config.yaml
arch: "unet"
model: "image inpainting model"
dataset: "capsule endoscopy frames (Kvasir-Capsule)"
train_examples: 42238
image_size: 48
crop_scale_min: 1
horizontal_flip: true
translate: 0.06
color_jitter: 0.1
task: "inpainting"
loss: "l1"
norm: "groupnorm"
activation: "elu"
weight_standardization: false
channel_attention: "eca"
pixel_unshuffle: 2
widths: [48, 96, 192]
blocks_per_level: 2
block: "basic"
attention: false
upsampling: "pixel_shuffle"
init: "torch_default"
residual_init: "none"
optimizer: "adamw"
lr: 0.0029
beta1: 0.8
beta2: 0.999
eps: 1e-06
grad_clip: 1.0
ema_decay: 0.99
steps: 22400
batch_size: 256
epochs: 135.8
lr_schedule: "cosine"
final_lr_fraction: 0
warmup_steps: 440
weight_decay: 0.09
Rows from block 5 of a small image inpainting model, named by matrix and row number. Rows with one number belong to one channel. Each number is 500 + 50 x the weight over its row's rms, rounded and kept within 0 to 999. All counts start at 0. Numbers have three digits each.
Before each channel's rows are labels from the 100 images, of 14848, where the channel reaches its highest value: "peak at" is the part of the image that holds the peak. Only what is clearly more common there than usual is listed. The data: capsule endoscopy frames (Kvasir-Capsule). In brackets: how many of the 100.
# convs0: first 3x3 conv (model.mid.1.convs.0.weight, 192x192x3x3, each kernel summed), inputs 96-191
# convs1: second 3x3 conv (model.mid.1.convs.1.weight, 192x192x3x3, transposed, each kernel summed), outputs 96-191

peak at: bottom centre (47); bottom left (33)
convs0.80:478530531459423496466614459503477502516529498510511593507464515521532509546553530598549532476556523591531564484496546505577507507506525480492534486518560567522555524512533545508423582542518518536529536551576651516585488528605510552668493523537472502534525529562505572537444517624562470484
convs1.80:497485454532550420544478561538568551553481477598589416451576476460548519558495589636548551486536545480509537553448485516443502571483569553539525554480487485433469522594460621504547489485514563481546541518536611556558543476461524531472560491580544485451515578635446482497556523568494544537

peak at: centre (46)
convs0.46:509537579502526574483482465408431479458496399525504409484549513533407467507503405427466486524431449475460507480506412442450461483560510517463491523508478506483538433470484467520597506459494470471478450508406477475487555499475503493429507393487431588504465478397515513470519480420454582509
convs1.46:512516621519543595479538523493513477526559587484506565632484595626508562512553506525499557587572533570540520523562569545615580546600546510504489500564576568564562543521562515554541542582508480525508526562533536533541509531572559522594499562503504571575584508501528569535515507527536467523

peak at: centre (50)
convs0.160:490540621501526543453587475494451450450541391478436439413427510596435480543532476460526461507513442463485578417482503452454490535577512495430459426535572567504589450475478509449492607481485494494488450498471605467528580543479465537441510464407438497518534491426507624476447465511441536462
convs1.160:502490510531543501507480569572588514559516533546548451512508485504573568600529578617528562522549544501509575550491514579464544562484577586513528526494483495457501574591489591490511491522518536532548556566541618550566520505507529507539556520531585529525506578598451525541533559547540555503

peak at: bottom centre (46)
convs0.128:481516600510471508432589444472423512435521480482540462487486532573413494570566454520516583477469490481470554464448500493525489496573523532454519492503551553533561477535512484491521594527485521462553473563439585444588534490584483514568522446646380558515518488430485574467432463575480591501
convs1.128:511489500541566453533494551530563529553498516589599453506567510524550541579512602617551592507559543504511556557481526540493542601534581544524518533500526507466495542593508592510552510514504536490544554544551616560587540471482545529517571527577534508464543588596460534527549516580502539536

peak at: centre (32)
convs0.187:441428534454513486451391485526468464422514430444436460538464518592491609503503549460507436470524475504539527486428470505475425538533520521471449460530585529515544444437570464534494486566502510543428463521543527503513498514539452529508462465357465360490511491429481547494451546410538500524
convs1.187:510490500534597461553522587547587587562522505573525467470563531513561521593498631626538482557527535464537523569463492523461525539485520513515519548530506508462479520531443574522507494529505555477536546497511611538565527463470534558500571516535531475500521579622442471489546536593479528555

peak at: centre (27)
convs0.178:501492520505471503490608501508478517569490504547561549485499484522500467542557487582539542486533526527468554480503555537568535524497489517430508495467502544480534528589503574480474587489516500484567531538462579478566545459578499497631534455657456525480535520573470608495469478577494457493
convs1.178:480474459526568429499495552488497521574502502557607406487553491498537534570467566575504616513591549502458543539461483523440523613513594511486472535495501501424499516602497600465533495493483522450519563515505626556529520441464526494507584513554523499450542550597404533503554507572530512510

peak at: middle right (30)
convs0.60:506509598482580528445562530500515476444505500471465427454506516580396426501523433495489495518473488386499474477518461480509508498617450428491428512466500455499488408486439450469605536515493504477498484510342465524487519458458525504405552419460466521479491436531513482478585518418407545567
convs1.60:492516618471497623430539490493477433520552561427466553612425572584514546485549461499483554578545503596498497475585543519571547508581526525503501490585567557572565528500596506551509538583510466548507513568542495513508461539572497471619459564456513579597564479482559588540503516510564474491

peak at: bottom centre (36); centre (28)
convs0.59:527575611513493496444616459494445467491538457443491505447424528596467500563538497588549540492544498525502604448511560485515493527571486534441466448531580562538578498497464578430465649519509486517530524546517615489599522504580495527616498502544446485524521513544519658537432499602497503487
convs1.59:496484440529532455531470558553551544566482518593598445458549459452568531561496566613540570499525537470501540556459495542445528572465598544544535536465457478431465535607468614502512473484512559475532537512537645539549522491465496505471548492575534498474494561619447488499531517565512558511

peak at: centre (46)
convs0.161:498508609522520531464512445462389463437536436450430417477460522568451524522470456436480482498492415446467532438470454427436441511574490544487504441559582551527568438386522435489495568485463490472448420478469446440491531539507423525457490474419432481505522488387517580461425462489454590474
convs1.161:509513500546559488548506569565583560550515537604549501509541501502551538605535620625583523536526531451544557572481530560510573533504554540540551549488486486477485572558485568550523498515522554493562534556556576549581537484477512544494557505552552502508519597575486495534524529593485549530

peak at: middle right (28)
convs0.112:514520528484450517489588500471505527554467490526547618538508520495529481505576489617509556486507540617515538508556505509618481482501524493512532563501505544526522539607535615510519515527534497537558536595533636534572496516616539490642500480633488563519507516659529526539539532537539468514
convs1.112:511484465557578398535501560504539553552507491588601413480583508501512527562478575609530588513549573510499526550430490511454537604508570530476487537487508503450495526588476604499560497490510525477526545485503631538556565443463570544497586503570525476450541551609432490497568515568511515551

peak at: centre (45)
convs0.166:472563629487511547440604493503430467483552411480473481418429513598458499548520455488535470507557446507492612435470548489481489543588503526410505446537580598498623472462496498461427645491504505511465501524508602495550573529550480548541502473470443472544508509484498672490421482560532508452
convs1.166:511498447557538462543467558589577561558497515555584467463553445466570519566500586602538580490530555456481554548480491552462523566460586565535548541477473494447473547620457577481521483491502536474541532502539624525539552506488513512478555518597565529481505571606442502509522521542502570499

peak at: centre (43)
convs0.84:523488616535533560460477496469382447423506424434475417503497518571403514486493445421466507523443439432473492455490444452463435516585524550477478481543548519541549438468536440510556534487486494503466422497475470499460540524528459506439486472483467490516513493394552587486489490416477604512
convs1.84:527507594558580523518530555509566530546575576529511517590504553587518558552519599576524553596560548524543530552503516530565592550568528518515499533570544533536548555534534514557524544582511525509513552529553549553557522490528562524545524565513534530568568571547522521543535526553513506526

peak at: middle right (30)
convs0.141:503567608448532468485686551494502451457515439495501491392455500572431452525590524608580576500522513430512537452544529494521532538581480406470434448504559473483525462530434545434496585495505508508571534520463600510519526493495458523506531470512492496452563472599520588485496475556390459503
convs1.141:504491542486549532472517550520524499557522557502556437541481525530555583570529553584513598579564558567507535542500506551458545585535581579504523533533500487500521560565582585532506495550534536544523556572534582561533475474505500479566522524493564539541530545571498551551549577551594520523

peak at: centre (50)
convs0.18:475490577455560589417482485479478441476560478427454425481463541597486539511484493499516452527517476564519541438480456461422455536580510465473446439555576530502535441397507565505547525525490500529427464495478515489485469529469472528426502456349458459513498458480519558492499499446478543522
convs1.18:516526550520585516528548567543610563581542530578485495491505574518543514584529646631591466551509527516537534557486509525506541505508451479526534536532532492471493535463448511525480497505507523515552546553537549548619522476499531565555559489484554450512523584581502496532545564611475503541

peak at: centre (34)
convs0.26:494569636497513568474574471415387476420506392486519421455526524541404464519498443467493549534434440406474515489550429438438503458605556494450483502520496451526496446476496450532561536470484533451517462479388499507504560492472509498485525443525412542484491483381519540468498448467434605513
convs1.26:516508559533543537536489557532596537516519559548576536587535536558529552525560563599540586545551559562544528551485512564571565583568589559558528535509534524532534549589553585568585514569528548521533532565579584566567530536514539514504524528555542557534555542579527526535544525504519546543

peak at: centre (58)
convs0.66:532437584520547546456400480466404464450499459458458438566507516587422524489522469397463482508507458500479491464441436454510428552569489561462454476563569571552600455454587455484543544517479484511452448488487437477450550525606456483483489492422465427508561507397534598481491486400512564517
convs1.66:538513541559631448540548555487546561558592562557504492544513562591479490526487602508529496583545525532506544549488483490574556565555461488516482552568550532491531531509504459516510535525486505502496546491532489549568536470515602520526554539490509455496575547551528500517554507556478472533

peak at: centre (36)
convs0.174:484509612504500595427529442420404475476518459477469440528503545579429483529517402493469512517448452489458523455497444456496454468578491544453515509527531576526588462483541525502581553497493478460487419549416504452507550483564479489499512404523422554523508474461511577461480472477468602504
convs1.174:518509539566582481560513563525581567547524555583569524553581550559511541549526598597545556544555575525541537575474518544558567586549541511508517548524539541505517543575507550542574518531514530486514547527543570563610554499506580547504561524557521510496554576570493508520543505558480522561

peak at: middle right (33); centre (28)
convs0.172:501543532480475456482647499506476518544506493525545574458490514525487470553558525620561564493533532499481551505536546521570542505528483483459490506496515494505500519590478566468465575511511518487571547543477587520586511454563530504642550482631468516487523511609489567502485492599476468512
convs1.172:492462449516549458509466549525520524555471502550614416483555472474546551545480547591523613506561561515474526542438482540423505612485603557501504540483477492433469537623512636492543480497515551477529536515516640545528509468466509484486559500570532508466508537615429522500545527542542535519

peak at: middle right (60)
convs0.52:478514585461539513468632557487519536483519445537529474437508523533435423486528478516541516554473489414511481521526410463562525476635474382488474530449480435492478404511442446496567547522487575439537487479347524532519546460421486531410569404527460473451534458570522455450572488420369525581
convs1.52:501516615484515598434528497494482438505548554416482520596440564589517549506536475509471570578547531592515499487567550519556538514574549546496493493577563557586573529518608517547526536579524476549507519572526538522496464529576519473615482561459530572606551486490538578544515534493600493507

peak at: centre (44)
convs0.131:508559613487568515461638542495497453445527473446456430417508515593399450512528437544510551515498489375482503474547515498502514504603468422488416487481510459480490390512412477438558565495485492467532502501347538514502526469439504477413541439492461540449519421561495530461538493449412530526
convs1.131:485513615464506625433545502490481445541567574447498530591427568583544545509543476530485569583555500584495513478577538524555554518584557520509501488577558538550568528519595537540494530582514493527512511575548552511522456530558484463630464551458507581575551481518538596534503523525578486488

peak at: middle right (28)
convs0.32:500525648496486628411602464453428448526488479458478513496479539584475473533560416586507513529496512550515566473532547518536524470573494528402481516504529577546559474559530611515542596514546528528554508578428664504548541502586522511603513464579396506542504490571530616497520499532562513528
convs1.32:520511489548573421564509558532584577551518502606567471481564503505532488552497613612559542505545551496496542556450465512513527593528537514543519542497516509450502536582484590493547510501492534472534538515544604536599561488484536531504575495571530491460536581630467510515557510557461544525

peak at: centre (29)
convs0.96:503448584516521489487410463502422482416504435450433390524486534562454550494470483440466476502479434426479472478438449462452433517562509558491481451536570500531532409397544404510507503506468500501446418495459459474481509506515437520463480469428458450492526494367520550470455500415493585527
convs1.96:517479567542580541525531572507537534541567620521514544603521564586537585563512582564482498610573531505563492574489533563554585548524549477485491546565526537545537539525527510565520509605507518494477555514500568544525485472516555520538521579529505495580559560539491502525521525547555471536

peak at: middle right (37)
convs0.103:494563647477523547444640507447459450450493446435473489441489541579370464533558417568534574482494486468491555454526526483540509461630458484459450511495536486512527447581473527490584606499523544486547498560415544529571522494513529514529549456556444508481494472535531564480523490522440579516
convs1.103:504509548538548549509508550534553520561525560540562524569515513550571550563535541590542601581567565528517535559525529562538561568549604560537540538546523519510526549589550579532532510558510531504519537561562592556557507513527505504536524537532543550537547555592502548538541519551533537516

peak at: centre (48); bottom centre (30)
convs0.186:529537645494512570456571503496432461432480407438507478434466513556419486529558465547529546549445475524515549447523466476488455545581502505440464500539542541524550478572498613520552580505535540554528454571553595534515537589501465546468503479477454514557497510494571610503528518496409543524
convs1.186:533489538542585466517501569530582532558523511564547444525537541536543553577511603605537546539554576551531552551473493526492538584537543569521500535509525508474521541566500596523546524524511540518536549548544610568573554492505549544523566510528554509514546580615486528529568546544502533535

peak at: centre (34)
convs0.74:500420599513536517462438486491404461437502453441443416535474532589462565492497475445467490492507437454478485453432460466475418551568500555474465444541589552552564416419584431491500533523475490510446428491478450467469506520585421495499466467437471444497552486395527602468457496424503553503
convs1.74:540513512562612425561534574536564574565566529582492473481535527536529507608486659573544463543539514441519554566469484501488543528503493520519506553555527505464508538507451513508491530522492529485514550498502551531570546439467548545495577515515526437502512609572475490513537529590463524521

peak at: centre (41)
convs0.45:528499529505490486460585512494382511507490485524551527468541482555429473543546438541539582472488499455440555497514501500556502493539493555454513558471479509497506518604512503496539567492533531480586494521416523499560545473576492503563550405698445584460488504475484577486482498498468563519
convs1.45:500487538512586512474504539491488475593534542540575450560533542565533547547497530558521619560602541545470544527516510534498548619569602534473475531556551524476523544598542589499556531536495510476516556530515597557548519455486537488544568530545519525481584544559450568525551502563554503524

peak at: middle right (36)
convs0.25:555481577465550519462416543448357447511475414489484469510513513584453512507504445454509461535517470559495551496517376438497415564566482525433438548556528538517525487549553614538550501474527566542473469506516477549485515512519459513486507395339480531498502520574529562494582518396472558535
convs1.25:505491560523592486523535562509562560578565524576531490535541559572522508539514608619550552609539555576516525538496490495542542582567503503483482523558543518485531539524481572523535531518494519496526533502562560551563551471505564542536548504523524508511574544628516508500576528558474479559

peak at: middle right (37)
convs0.191:510538588477458556446625485457447480520475475495531538472483532544487473537590469609540580484498522543504565481551534510567500487560497514452507507503521548527527501587497584463510569515531520506586519581464604500569511486590508502638523452599474607507533492603525589510490500573484513502
convs1.191:505500472540567439546502564521566565553513504596598451488582504499537526577488573616556569529560567502499537563448489521475539589512577538523520547502510507461496547595493611510549495500504540479534546503532615559577547458469534522487571514563533477472544568630458500513559512570508538535

peak at: bottom centre (35)
convs0.39:505514552496465520458630491484476499535503498512551552474520507549459461548583469603539592482491541513489556510531525515583519481546493492459498539465505529511522527624501603492554580527530543490605533567431604513586523468580532518605552437662449549489516503620493558503495496542474506533
convs1.39:508479492515574460505501551493537523572498518568590439521553519512539537562487562595544589524574557555470542542456493527464518617531573529513501544524520503440505537592513616506551505503502536483527549529525629561578523453461534507515572508551522500450546560618447532520559518568520514533

peak at: centre (45)
convs0.69:559479498500454460457472488522430508477478522452490538534465464533415462513565510473512494537542487484478531467537422434555434571532414531469476498565574605553609500502583551498483552538522521524495454510586467511512510498614378529525504457478517512544587561579541633524503518520468531524
convs1.69:540499487569591413520476566523545530522486501535579417515578524513497565549496594532525585540540610544527524570456511537475550621504528573468478552493501489472495570590498553509539496490535539533539566499522576576546541463491580557511576538541569472478522571583474477530581553546520524576

peak at: centre (31); bottom centre (29)
convs0.125:480557612516516528457600478497423526493540411496504450413480529598490529577503428499527485494522466491465621452416538486449496511576484573401524487489531557480588463453451519470435630471514515471489518531396599461593563502531503535540531428514420514507471495503460601477392488549531554468
convs1.125:492477471514547520512483543559577535601502552569564490478516483495618524557514564616526579515550532489469567525479498553486527578502590511544527504496497517416507520602471612472515512516482539458540534542522637501582508516510478494527553503563543510480535553640431563511516503552479547489

peak at: middle right (36); centre (28)
convs0.86:524551614492514479441644496521477493457525437465522500424491531603400488562561451544557608470516525487476587471480517505548491512614498500467456521495556484510540476595473519460528634519513540499558527553427536536579497475551539496567534436610439494488487468535483595496493513528475553521
convs1.86:483490497502562525497484555539529510583492554552585443529526493512577556570519527593530605554555545536501530546492524565478557607521613561510523540516493498459487544612535612530546494516515534494520539545533618557538500474486510491506544513555547540489531555610455548522552524553553527526

peak at: middle right (27)
convs0.155:480483554469498547466581478494469493609489477554508557469513480562519483547516427586549492499520500616470584448495525508532478518500497540445500531491534620484597548532531643525499612473533445523543512534494598488535552476585490516609507400558431507503505502594490658499469500563538452474
convs1.155:488464459515599430498519548491523533600528512590568416465546527503540519565467580556543565542560557526473547544451494503452547592522534486473468528492502499404484523566461587467508510485493544459515558485506583534547518422452535519521585483536517464437541534606413518492562516574469496537

peak at: bottom centre (41)
convs0.136:536520517487438574401532463462505485554522564487584593527553536547479477552554420590533601452511557556492572503526548517574517482515503529481529594498510587529526521637556603541581573531540527512558530560436575533565490508613544535590528439681468575511469495611519501537511527545541543526
convs1.136:522501486551583443546497562525563555586504508596578454482580506512522501544494577592571564493536558516484554546465494529503515600525533542539519553508526507436496538583473610502570514486492534469550530516541572545592569487472545533488580487585532492443545566632465517506561506561464526548

peak at: bottom centre (30)
convs0.38:519480482499438561466518487495509519593477542548539572536555490502525454523548451593514510492504547600492556531511496528569495483462483529485542580461471603493548565643573633547547543522561517527551516561489587523550525486606528517605539414624478567507510522647486561520545527526530479518
convs1.38:514493489546604418535513548480541546564516488583569438485583520525486499533474569561546566508555571552464546544461479505502507614541513502489466552508546526433507528576473583467569517479489509467528547497519564555577570458477586539508588497556520480417559551617442515499577502554462488556

peak at: middle right (40)
convs0.28:544490550463536455461454554479386458454474404435465474487514488531432511484504489484501492503490474484500524509526382434519413500561464500460442527535516463511456447554530548500559481503518599505472465497512462557485475487491450499472512425309504541468502488536520523489569512368411596538
convs1.28:514502557534559527536499550535572531515511537505532499575543542558533553532536558582550544589545565576531499543496514543522535587540537576519524570558538518540537559555546574586556508561538535551547543541559562580571516501516556530518526557506562546562552562572539498535561561514578522561

peak at: bottom centre (29)
convs0.158:498506519488435553437572493466512526564486531515553597536533524526517467521565467603510522480493541585508543496527514526603507463506490500489545580478494592516551551636545612512563535519539504504553514570485630511578517486623548509619528436644465556516495506644490537523537512536532498527
convs1.158:509492493545590425543502553508552548551498492575584431497591513511498512550481567594545583494555561534480540549446476512492495618529537527498488550508534515464502546600498597493579502501489515478531548512525588566579575460472575530502588508576517503430557564613445517508570512559496510548

peak at: centre (35); middle right (31)
convs0.146:517615606503483501447641481493512451456548435436514491419429514565422461533581531565559575505542503503513590456506548493542512506597530477470470424521580543513573483520474513423471655531501517499518533532495626510559522523551498530568512514570469439503551500527531616533452492582458520481
convs1.146:524500438545532448544457563579570557537475533542584443471555443452554547570501563594540591489514572486510536555441507553438525584442579591546556559467467482464471554613499579517538464496528544513540544524530629552549525490480519509463545524577573511483481567583463483522533538530547579518

peak at: bottom centre (42)
convs0.162:501510548469489455474636511489447506519499497520563569467484499543454471540575509560563605497539511464472526488532523510591521517557486464453480502499539502512510519579502507461477571512506502482587542529465529513564507447564487497641545465681474528469550500556492574497484503577467474509
convs1.162:494459470523566450488487553512480511550500526535608410519540505510534568559486539532505619572572575540477508536458489517441535643510594557459484552513500481471494537597548588523540493503519531496492563498487609559497489428464513477507574524547538487465532535582458523522554520536556511536

peak at: middle right (36)
convs0.120:512542507492473404491632508513494537517509483520562557462491497502484481554559560584565594488543537490493547515520539494584538503513497477492501493501535482496506524573472528460446569527504536486581549545510564524604500453544515509644543488623487516471544524587474534519482503604468487512
convs1.120:484447433513523451492452543514511498534452499522623391480553463459549563534482517585496609521537546507498497530444499533401507605473614569497507543475455471460464525628515620507536458492519556485514535501509647548494494459445498487476538508578531508467494528605446490499544516528550543532

peak at: bottom centre (32)
convs0.13:517516539477495492457631536509532531544476500521558549465520527524447453520565474601545587500496549497498519538536528539589535485553475475463480537454482469473483504639461565476544554506532522472584532555411580537581529456524550516561562448666484531480517475644477512505545506502464492531
convs1.13:491478535518564498459508521493463477555538540474584454573524537562515574550483510531497644565593570568471527522506519522491526595559609536443463521545545545511551545612566578515559522550507479487499558517505610541511496451513547480558560561533521551492570511545461573532537512525578488522

peak at: bottom centre (35); bottom right (28)
convs0.98:519516561520460514452572433466479467529481487506487514492504507543464483538565451592534572431540527582476564437461597529552514522498493542470473500484551609504576540575539593456511599506524467546554538571472607468577528512621525511622526489623450434498526505511473621512453513588549471472
convs1.98:503498444536558429560494563536566573565484506609591456457573479464552507563492604612561543495529547482502545555453481520471515569486545517550543547477482483428467528581457599503533486478501552470537530503540603540569541476453520534468569487587534478438521570624453486505545516592475539534

peak at: centre (44)
convs0.57:509500575515499545435554432519442461519499494464461484476448505582500515565528447546527491499562493548478586419450610534506518549505491558403467453499565610511604489474519549465438638492520446541508515538495555434544525491615483516641496492543453447536517515493475677513409510621555460445
convs1.57:494492439518546447549494555542563587577494501600586468445556465454566489557499592608560554501530526447491542560473461515467515552480568500548551536478471489423457522581446589487507481480493557448535531505540598531556532490459480507479561477578534486452521571622449500488536501585456542501

peak at: bottom centre (40); centre (27)
convs0.58:535546565491467488452615463498487479501505449465489513457437526568465485553572520591548543471545525533511593475486527502562497527556469508459444452512587559510566502539485585417466629530500504515568536579522611496609528489568495516617522509553462474525541517591503639535463517587470493496
convs1.58:490479417523533430540465558551548555562477509572605448453562442448571532566490575601538575513520555474501529558451499532435521573462600543516535544474459480432462526603462611506528470470510542472520523497529621540521527479461519509466558507563544493465494564622448481492540519557533539520

peak at: bottom centre (33)
convs0.76:468524628512497517429587432443378453457525416490497430444448512580455510541535447510514556463481451476454545423469526468498487514581535539430494430501568550518570476455512468451502584477482490483526479533400575420549543509558466511566537456583405516475517482378478571454388443529485565457
convs1.76:494492489533570476548505562546577559570511538596597467503564508510558544590506602615560570523555543479498554564462504549482552581502577524514522539478487488453486554595487584519544496518502537465532541531522618547590544457475527515505576508581538492469536578586440522522535524586514530535

peak at: middle right (32)
convs0.182:506524575489458567433614494447454475521482490497532555483515542554481462535584442630526561493477525541495553499561532507558505482560492513467504546483498562524526510636501609500565546513551524510583510588461622516581529482578548508606528421593457631501501501623522570502524503533490526521
convs1.182:497500509543565452546505553512555544567518523595582467516583509529541519564492592616547569531568554520491552544470505529499537607539569538513514555527535516466509544594503611501558517517501525478524539519544611555578562468487546528509569519565531513471551579623461525511562503569509513538

peak at: centre (32); bottom centre (29)
convs0.169:492553658477550557448635508457487463466542441475473427420482534608412455524503439526524539532501491458481529454533492470487528526641485431446433468502529481483531399464428481468551589505492498483514488494372522502514540482453501505446546436464424551466522440508509564455514483486419523532
convs1.169:497513604480521618457525524515531474553558568499491518584449566564586551535555514592508561574567521577506538506563535551548557527581565531555530506574550534520550542532567572546507532569509504524518517587561588534556479545555496489606486534482531564580555525562515592536520536548566505486

peak at: centre (37); bottom centre (28)
convs0.83:508512613457566536423475519440474400462544467429471450507473511609437518500532449475515497473564486558520563434494458454484435589585498474457426490567604576529564487493558556484543578536506519571463512525525500516471474572513495528441501454388468430508524458516552574510532515428462503499
convs1.83:526521535536599467546533574529584551603541515598509453478524546512541520593505623592591483532500519519516557545487490503484544548514467529527524551528518468429492548503449565526511505483511536508548525521539537539593552480462538556508569460494544455487521599605501496520566561602460520546

peak at: centre (31)
convs0.78:493603624522504541448601462485488461476562412456512471423419498582475501549517506493541521516557479545519623442490537484491506531569559523434516414536585577489619500454491500459426660509511508514466532498510628492534544560569495556565504531508430395519516521472509642519397480580535508451
convs1.78:518492431538536448549462566582591566563484528570573454448535438448579530563504584591542563471512557477506563557444490567444520564446566565557559542459456480438466538599462589492522482480518557499537526519534616528556534503481506513462553491568571491471479573599453490511531527537508572508

peak at: bottom centre (43)
convs0.47:501582646490500519442622450500430483475550463468528470429457512592403501566524471514574642515512492476497583453527494473474507512592525502465498461512568518506556468443467494497480642508492522489547520503430508483542519513546444542565529452641419522507504493475522600500423490586446546512
convs1.47:510489472536564471524494560534562524587513544593572440485539490485579550567502587609546576510550554511507568539465522542457548605506562552542533528504496498432483542577498606497525513491519552500535548533533608531574522478476503514515556508546545483478515588623457525524536524580505541512

peak at: centre (28)
convs0.177:442444547466485535406464461436464492490537467449480491572476588583527549502512500557447447502439494563499503495470434455531399442542549506492502489538566606519614441450554589546562498553501485493447432568445613451552494467610468501549488389450455452501504469477469518477441499419543551545
convs1.177:523480522553594469549503573526587573505503523556588479520602548538488528573484599610537532528532562508536497584439500540500522586512526516480494571500528516508497546577473564531560485539524527487528559505514594573567545454480597566504580524583519496472539560592447470513560530545486486587

peak at: bottom centre (33)
convs0.184:529510474505432500495567493496510527569485512556560582497515482480516456529555527588533533513529551557488551516540530524586530508464492517474522524470479564492549572622518610497478547501547485516575544536512605499569523455590524498621540460596501529476533549626468563536488508554510454491
convs1.184:504479458525574435488475550484496490559484513529613401504565490507513554529454521554487627501575568535465541543446501535441509626506578536460450540487499508452497527636527610468569491494502534475516564497513621569517533448476549505509577524574525521449539531595412531496559509516543494533

peak at: bottom centre (28)
convs0.88:518526560491452491465584443504478502493534452481501541492448516551457489550568499530536555476548513586508588468446508494580477516522514511466500486527586623508607533599540553468466634546532525518535518571557594531594522524598503528634501491579443421536544530516492646526469523599535501487
convs1.88:509482428555562408548460560539554549550467502575600422471572458458535542562480578581540573496526570505519523567435499538438518587464567563520514554467475492440467538617471609505550472477520545496528541504523608546527545475456550525453565497577548489455494567614444471509560525536510539549

peak at: centre (32)
convs0.142:496489521537439495507565457488362532498509458569556532486521493518485505550532485480528563468494451478436541478463514488542497507496548569480573491487512556520550539518553471521456559477488493469546463500506554460564572501599474529619514458661410495472520550443482598473396455573517543473
convs1.142:509464481536586420528504557513536534557496490592602415496573496508521531566481568582539581509563555498480548558451478525459526612521578536506486547493511503438497535606494606489561513499497546467530554522517613548561548451452546500489585498582534488460539563600429522504563514557499533532

peak at: middle right (43); centre (34)
convs0.3:499589539436484463470646547470561536492505419529591557427515527482458443483539563578554565527456546498528496567549441488568517467577518421511491551489506436469467524581462543507524533513532552473552562543460572576567490441484545533548567456586521482461486489657510461517552517496383491537
convs1.3:484465528492512533449473528523492460493496560436592485593509501540514596490515469543484643572547560597507482511512522551487512579525609579458486513515523532553523528608590580563573489563538499535506532545523582552472481487536537473556507569539530593556553491544505550537539531449627504536

peak at: centre (27)
convs0.124:497581634483572560448601510479489463447555457445442422402497541615416465532506408501506506525497472464483555468527492466454487504614479462485447499511529508482543403453415510482553596499491490480485490509375534506511518497471501496425532419386466540481471438556502538477520500464454544502
convs1.124:473504610470501632446529512518522463561548574473487539581433574560578544526555509591513559584549515569512523499568543538559555503582545521547540484579544534532544528508557552542494524578508505522528515577569573515550468549560475484623475548473528576576555508542531589532498529542541503490