Rows from block 6 of a small image inpainting model, named by matrix and row number. Each number is 500 + 50 x the weight over its row's rms, rounded and kept within 0 to 999. All counts start at 0. Numbers have three digits each.
After each channel's rows are labels from the 100 images, of 14848, where the channel reaches its highest value: "strongest on" is what is common among them. Only what is clearly more common there than usual is listed. The data: capsule endoscopy frames (Kvasir-Capsule). In brackets: how many of the 100.
# convs0: first 3x3 conv (model.decb.0.0.convs.0.weight, 96x192x3x3, each kernel summed), inputs 128-191

convs0.25:452472457483457583507491423475531429492492498522537536631511568473444551390385514537492399497456558403522506446482564510562565550498430494611556392509454599474456459564438603529535460337531557
strongest on: finding: ileocecal valve (39)

convs0.83:466396491434626425433496476506487511485487471480508512472460562482527412483476601506387372602407549484462420413504464528489473508562491421534427442422500476519428526491528506543528509584491515
strongest on: finding: ileocecal valve (55)

convs0.21:569558425501509485470540553447352428524458482434416481420478505644502555488271518422518535536521490475507459557508520496534504419441526500589457512515467498493394488463487428449537513508462549
strongest on: finding: ileocecal valve (75)

convs0.3:589472523423489464413616499583413528476490516515504461501444514544483515475493544447460521529561463468469509538478547543575593409570525425568554551498475561483404630433438446443565579414456523
strongest on: finding: ileocecal valve (41)

convs0.27:588597498425498548488550519501467388564545399483320443523467457573536437417432575527547472624487488485437531465411563494464469532443554538460527476652398575509488461482486457612426455568420514
strongest on: finding: ileocecal valve (50)

convs0.82:645610516521491550479605544469478559502376412532412427452522506541600495460508552450658468325479513574508560508449498511577478498565609590527498473581465618394578531481446411487546429414400583
strongest on: finding: blood fresh (26)

convs0.29:585534456494512456495550487505546528567421425485477354491455523524545530433518519441575392265421575540459571433404455474542468527475501486483484420589480549419586444431459471422470575384410513
strongest on: finding: blood fresh (25)

convs0.43:628511458533543496495503485416477447523429431495464393459477548520531501447479515483560497381442508529515465480436517465474477522409485531444478443520443543427479504539439450618531559440575536
strongest on: finding: pylorus (45)

convs0.91:466398415469696496434620423473465516501564489564486445562581578546683481480540550542384522545523538581406525504495566536485429377467584363477410478496466488411489415438409500429416517479549530
strongest on: finding: ileocecal valve (25)

convs0.17:495558489490554463498515495411462448453522571469586493487479569552434512550198542488512464492557483427564610469496551568402538514513455386532463424566471571519518385517596550566515682513531450
strongest on: finding: ileocecal valve (65)

convs0.68:453396454507545484445506495504567524487491516516583523518524592492589468576580446536457498550451498596388477481471432502463482478585527526567482483464504495548562497444478491510421420449506491
strongest on: finding: ileocecal valve (25)

convs0.58:538519512488558433518525524535436467554443521524454516425466551582539481497441568464447517603466560463432459474513431476551443490501546518599471464512494534490365476512481486471502595503508500
strongest on: finding: ileocecal valve (55)

convs0.57:463278619498514500501556566445461576578534484486567605587589630466532475531463361529408553477513466570508423558510488504482460480484446508507418486381475419453609438395495476587486434572540434
strongest on: finding: ileocecal valve (62)

convs0.49:535503472416454586541554420464438486620541457411517547625536552534477577525416440519547402463536551456401443481514506549511469623528391562526628538482596627447445371392488398558488637463473441
strongest on: finding: ileocecal valve (28)